config = dict(
    image_size=24,
    horizontal_flip=True,
    targets=['cell type'],
    norm_position='pre',
    fused_qkv=False,
    width=256,
    loss='cross_entropy',
    optimizer='normuon',
    nesterov=True,
    max_grad_norm=1.0,
    lr_schedule='constant',
)
Rows from block 3 of a small image classifier, named by matrix and row number. Rows with one number belong to one neuron. Each number is 128 + 32 x the weight over its row's rms, rounded and kept within 0 to 255. All counts start at 0. Numbers have three digits each. After the name is the row's rms in percent of the matrix's.
After each neuron's rows are labels from the 100 images, of 14848, where the neuron reaches its highest value: "top examples" is what is common among them; "colour at peak" is the nearest of a few named colours to the mean colour under the peak. Only what is clearly more common there than usual is listed. The data: microscope photos of single blood and bone marrow cells.
# fc1: MLP up (model.blocks.3.mlp.fc1.weight, 1024x256), inputs 0-127
# fc2: MLP down (model.blocks.3.mlp.fc2.weight, 256x1024, transposed), outputs 0-127

fc1.718 099:131117126074052110068137107140136112172101172165089104107174161113135131082110107158140132060130188108114149143158218168155126146077084115141193130097149159135114173056122152112116134062120146101149137136112105120100140137113140118179167152127101147131140090113079130186130166109120129131102160113099138102120144104116117135087117084145141118156138079170169167118117177156121129185151
fc2.718 090:066131102150129111103135069121135160115072141148147117114086140113195171148174157116160148130139147122144081151177104198124122057110171128178122154097180087154111143102138114145115095117129109117188131134184112109137126122151163101158092090143093105121100178122255079134103187101156116129126142122166135179115130113129036125130116083056098152149160111133175131137105093111143097156110
top examples: cell type: proerythroblast
colour at peak: purple; blue

fc1.518 097:168110128127180079086169086136168151140153155167181152150165128135066115157141154144151120099102130119113175156092084132141113128124157123121073139129094101162230147148135184124157160125105128159122034127118146101118131086095077108140188183091188123102146070189171152110087119123132136144093119105176141076066093147171144086163147147143106150136096149156151092188136170103148104112116
fc2.518 095:154110173100144116096152121214069098163142130162106147075175127102175141145080091127126111149171200138126101166150079117122156101111089129154152142139130164101101111164144133117041174090105131113153113134128169153094104108113144184079085076070114177127176168189132127171090118119128075134166129152134172199124128126131142103138127161128147142140122123151082140115151145118118153120109
top examples: cell type: promyelocyte
colour at peak: purple

fc1.182 106:155215112141163156084167123119141146166098171094171155124154066104122071155074126125127149083090134151112112152105116134169105160137122131144123146142171134120134143147127168149133164106151176091132153120139105103158147099091048129079141157172123193141073120118111181114154102090153041144135104150115172131118122108086137144153141187190098100149083137109084123143090142153116101115099
fc2.182 109:170137168094080150104122122190215099167133175150156123135158159140092134163094143132100119097155117126095157170130150118111137090066122033102150112135106170151143122140156160080185158191124125166142148161133144110138134136126117125160093110159128184193106124110151127080135120161183068158098116157150101139118069068095157098090093157094137116139086097093060184125178164165099150142118
top examples: cell type: lymphocyte
colour at peak: blue

fc1.701 107:092125112110104136125093083185137122122171154146153202096127141134106108090122101070163120070144155147134119160146101145133105138120154110039119082135085128139113137117106146125131162057151151119189089097162127194180105137116067169157113147118140130088121130094127090150137169102102167149085135092103208162100129142129090074111102123097112130145150139118133132067155183152092129107163
fc2.701 101:106094078181115130113094066148105167121146139092125119119092102168182157136089176100150168164162096143059093095149176130140177156175167074154176114079161131120122125121135083080173094158155090170147147109162187123087113108119143151130078109122122052078136144064131134139066158071229134176155128153112141084118144056128105100142128161136159142081131145116126119173087097157137092116106
top examples: cell type: segmented neutrophil
colour at peak: purple

fc1.434 106:180186100181125117097128156104110121146133153160170082123161086125163087171138095103135114205046123111140120159083079103053141120149127069176110088152147118107106178129171107114123079128150102091112158128129139077118164163176176116150143157132167167118137154122139169122102154141117120125137155078123125111115153151217187091132101092213136100136147129136062102133116093170166151128100
fc2.434 110:153132067151135131152090134180121110119156150160146120171150129146147107114041124104180132196115136102164121119074074075089166085123119013147134070186089160169152170157115121171116117137127060141136122139142141141122134198108148100150132141126094144142108126144176104128147087124112188179130186085131078124135104146175097072131141126112134099195122105143088175117141099186140078159117
top examples: cell type: proerythroblast
colour at peak: grey

fc1.371 099:161114124142169199150139148134127105091152182152154090123100167143064116122127137132166157124200133118131170156138127136154165070107079098183098151076127122096141064137148091132117109080162207138138182103108095117122095097111196120111117054140111125159154157139157085157136021123125146126114119105187098114140150149072139112172128154135141158123151147113180111124107113113160128135134
fc2.371 095:124165085182170167182057110093168128050116122106094128127165065047140079139142130125094090144161166115179071175135133155107115141137119134042151093114174153177124163146115038159109204142166102143115096065113193109112153101149119088110070164113166107096114083120151105114142163161167103149094151111154129135064126086128138130141086134069130168145106096143142161156124118133108158056122
top examples: cell type: band neutrophil
colour at peak: purple

fc1.484 099:145131156145168113176110150161146154131163113137055119150132126091187149090111149207124123191069154191153151080126103098104156153163152174094109098117131111173123125175119137117126150149119139136111186121111159095196074124142118099188066181128161125079157059124078145146083079094131154155123111138067136135146168160103136120114119150122113199141176087125132143105109097122074132072094
fc2.484 102:105134079043101152109098121145203119145217103131087098124124099131112057164153067103089196132164177140137110121118183116123153147136159116131109163074210118141147039108108094105096190131126141140105090118156097127087121095149137146110113138119128136153167144135156074151106161093081090175149149155124081123121136153139099179074162163145138106107142186162143147119121126104110144135088
top examples: cell type: segmented neutrophil
colour at peak: purple

fc1.198 098:116165130121052158186156142043173125150100088156080111116153087176131137104080101152102100189154145161074181148166104116150129171148181114088108123169144095137137134142097118142109099146177119171113101063167135131181121128158139134178172102132152110109089090098050130170110100113052144090125091145133147145133117118131153129134113094106158115149113098127115173105138147060110141183180
fc2.198 105:100114116138135139126124097160164084106138039117144149123113100143094135120135152112133107100150103127130118086122119157122123118188154107132126120117131111165068105117079075149120101104137078141152093203073167112166104080141097143106156120115160097180150184127103118174140151142089212167144056114130151173092231180166164083166078164076112182172142147126157130129118120109103131128156
top examples: cell type: segmented neutrophil; cell type: band neutrophil
colour at peak: purple

fc1.119 093:109162155162143142141082137109177127135162149150134136103087119166162157123112090190142098109119177088104129122116135087113097087146137141076156145144130161141047116120125111167122134117140110128152085140153120076144119162158183145154176200194140126155104138045168130147120154092125096167077086108146099123096081056088168104137122155101046153132110133103159168132116170100099153125130
fc2.119 086:178131103161101116094067155140139097127152118112098091192166140147136064108092085106097177107126134140145048135185118087070125138088168097134125105175120144127116135118139136124140101158137151065144141104169095208174071108099148108071124079116171130138147115186128067170149093138139149098136119103117128185165095126173163096239128124165133162098109163164170099163140149047165187178150
top examples: cell type: segmented neutrophil
colour at peak: purple

fc1.219 099:150061122082169155161163129132112105122113145123135145148145082164148110137144071152105144070051062134208147133156113104105131104117168151115081052108129126062123155074139076108125107105139172121146127183136096151099116166125088180211140202191129127198107149101057139087137101044182154129168130172095114102142114106144096151162133082150166158127075138110104096124115111158113195125172
fc2.219 101:110120143141143121181117060160205110146137104131161087088165112150121131214110124144121186156153067136058160088105131092139161095131171161138114119120123136146140102154111139109128100175132085163148146099111068181107128131205108090152149109202119128097127164123124203138110077155176155085160180088100177136090115126120149160168037103095166087165066095085067125131121125155137123124122
top examples: cell type: segmented neutrophil
colour at peak: pink

fc1.496 099:172141141154129101111156178147064144218134119140125122078128161109163141161115130082088146147143129113166066167079170106155052139137085069097132100144129112064101193110110136132174120157106096141129134143072202136117119138109186142161164058178144107125086112127096174146153160159082156055121155067146140144226113170159109171145173115098087160154097153166192147114108072116153194160159
fc2.496 090:130136119120135119176096115140078162110142122199079122127166170174131057151159102132150125102082127120103062144107141102157095143125034091169150195107126149098129131063165156109132126059103132098113167186093105132144139170123155067126140099075162147168127087137148109068153132149114110108152142146118131148105130118108116118121158103100129100115107187143128099131131081142135123071105
top examples: cell type: promyelocyte
colour at peak: purple

fc1.215 101:129118122176189091204157083110128116135112124162119149161146180121154146162084090152157136117126141132113142127143176103151163134135126079119139163204167177106131140195121224204176101070136063079115158149107071102144107185127106108146120121153103158095126080116123133107076093093130162175155096038157153152068127117077123127177064142122086108063118154135138156145098138133110161087103
fc2.215 101:139091078079117090137146072138117126153106120131150089142146071113152152109171138130139103113071114144145109141136142167126109122140185089136125151162129156146169140094125107138169163159076183156117178110176137165072132158140167165116083125090144138075217084175112060112155142125157110057183107128114193121127169114076117131132221127134095085097109096092160153085112163106154147143077
top examples: cell type: promyelocyte
colour at peak: purple; blue

fc1.465 095:125164121118117093092118131121151093110105112152102137104096149126127144153134139120120130103138100134208081125071133138073096161103156149099122141114153130118124188139111189206139159050116104168085160170150109158180112132097146100145120124134169141109140093100142121132111112070093221114118118071103211168173185145142108086103135067147170150110112155091158165105114153154115136108080
fc2.465 088:163112154133130131155136142129086150159130111119128166093117110102106146147172159099191156134164121110056159122123161160104141132183155146177119093099037133140130098088100124125176109136184081081140186112115152126110122144152125135131113199086138126153144087158128114108101182143115057088124161065177200120153129124124112156127189175116149148158097084167126150148097144110153099157110
top examples: cell type: segmented neutrophil
colour at peak: purple

fc1.729 096:184127132131093132146103172100093194125147112129123135135165117102145127132139107090116118173139123097167171137165134072134117088165194138124158142152115114151154127184079089151137156150076159119141168131144115099164057109099078166140103088193125096114082136139122107146120172175127115114099077103063120103126150156168166135100140149145107155134134206141116126197050130119100148118138
fc2.729 104:108097066108174144102135177120152127122182180146129128137061165111138167184174162207122139119139198107204117127141094133150116143070117150158101122168122100158102089101177099169075062110169145076167058139101144131142117137117180154161126162150195155104163032095128122146148159127140136187127155087064128130149086093138125182099133124105124143118102158146128127099106093139118074073193
top examples: cell type: segmented neutrophil; smear: peripheral blood
colour at peak: purple

fc1.563 100:118156169145103194186101234137043152088098150114130102165212157124055120115107103159104127120105117138124127147150083153131177147100129101098124112121142157147110119192117172155135147132100120138080087142098087135134151118164146124165121067166168153116097091117106096117129163129157089140123141173099157105094104128122070161054163154094184128129127161102133076136129076107070109118064
fc2.563 114:121185096106130086104090105143127160150156116099088115089048174143170127130142149169153198160099173140133103108124156094119122142110095134154153171122134161090121129085151082112126101122140125086168100125188119162148083172126155111162082120175126170109104128092116138127165132091152114117111136115164067105106155125132178134120147123099081122134168084132150170126159113139121137101170
top examples: cell type: promyelocyte
colour at peak: purple

fc1.381 093:096109114134110154101091170140090128055118151133124152173117125172076136136164105122145238147171136149100175170077129123126116136065095050143148095109126135145142110160083125131137115131096123122112085147113128085081155189093109118134205075158200169131087084063121144130100084122093206120169060175108165163121141111128129127135137197112114104138178146142104076145104149123104132136091
fc2.381 107:187104137140124118129089120166131178239102201123129107086139123142146133111191156109182128170122145140087121139102187099106175086160138092100146144192119104124133104105100142135105126111148143077128082109158126179148152102130137125111076153143129140149130096107047118156147168116134138108120148130098086155092114162128163120126205137097155091145137097134165159174108136138075097103205
top examples: cell type: promyelocyte
colour at peak: purple

fc1.737 100:149135132175177063044142061126083147153146149096099126121105147100133128120109164133145162155168138130177148114120061127101122189132114166116137095148094120120168124126214111133144103114105153090123142111143084153189179146064096154143119195110154163143126077127070136117153104112149121130084158186144088101159106168131107148142094068112084191130157084125131064116077182135163098164114
fc2.737 094:074137126108095065137163207139155155151049171122114155098148114156110118123098130110131054134160166156163174112119120162196142109145090110118120092146181206120184130108111200078181143137159108104120215089119122164162102125111164154112077116157153122128117106127103056111094141142118145158102098123142145105137166173116135144109098079090162098123158181105145156111132168110064107090114
top examples: cell type: lymphocyte; cell type: erythroblast
colour at peak: grey

fc1.509 100:149154069155112140167084087100132162124119157105109125219079157161168078060122182128124114069148128158080143164137068127091128068101128164091182112165130139120136064166127155153137139144152131158141180138171112161149174150102129138176114093207136083179105092141115082145108121131116147127102142149121132181139103081165151148131102127162187157113130110119066096155146124156081132136119
fc2.509 094:119140150177145162117177065152055105160140157168104132132078084073168161142137084102157089076140153105138160109092167065175125098115112187134113152097152187141147108193178133155118108158191115132099170127199119113142117147085073127183105166139136078123100114123149135116120124174077121092120150130105099125112143165084134116143108120101068134118090156147127139191189133108092165119147
top examples: cell type: lymphocyte
colour at peak: blue

fc1.266 096:161142180134133124088136097082136134111168099165146156135099132101119111120157143069190158173103163113090168102099076158118127157157123086129117101134080152156133160179175142091111129085144114153144142164109087135160107160076149039100154120116071122098121083136153126088158185131108119198122106076199114068110147117107157125178154123141102100127098142195188127194085153138155109120165
fc2.266 101:141120086176112120138075163182159178130119095097156153151142087144166068144141124093091059129134139112116121156122115200138137165109135084107117157143155173082147120108098138114085098139079151099122146093134114109154105124150138203156179141135212130151129094145126084154156180130152139167054114150126193133103131162165123127131133116108080148177054127140137163099135088028029100156138
top examples: cell type: band neutrophil
colour at peak: purple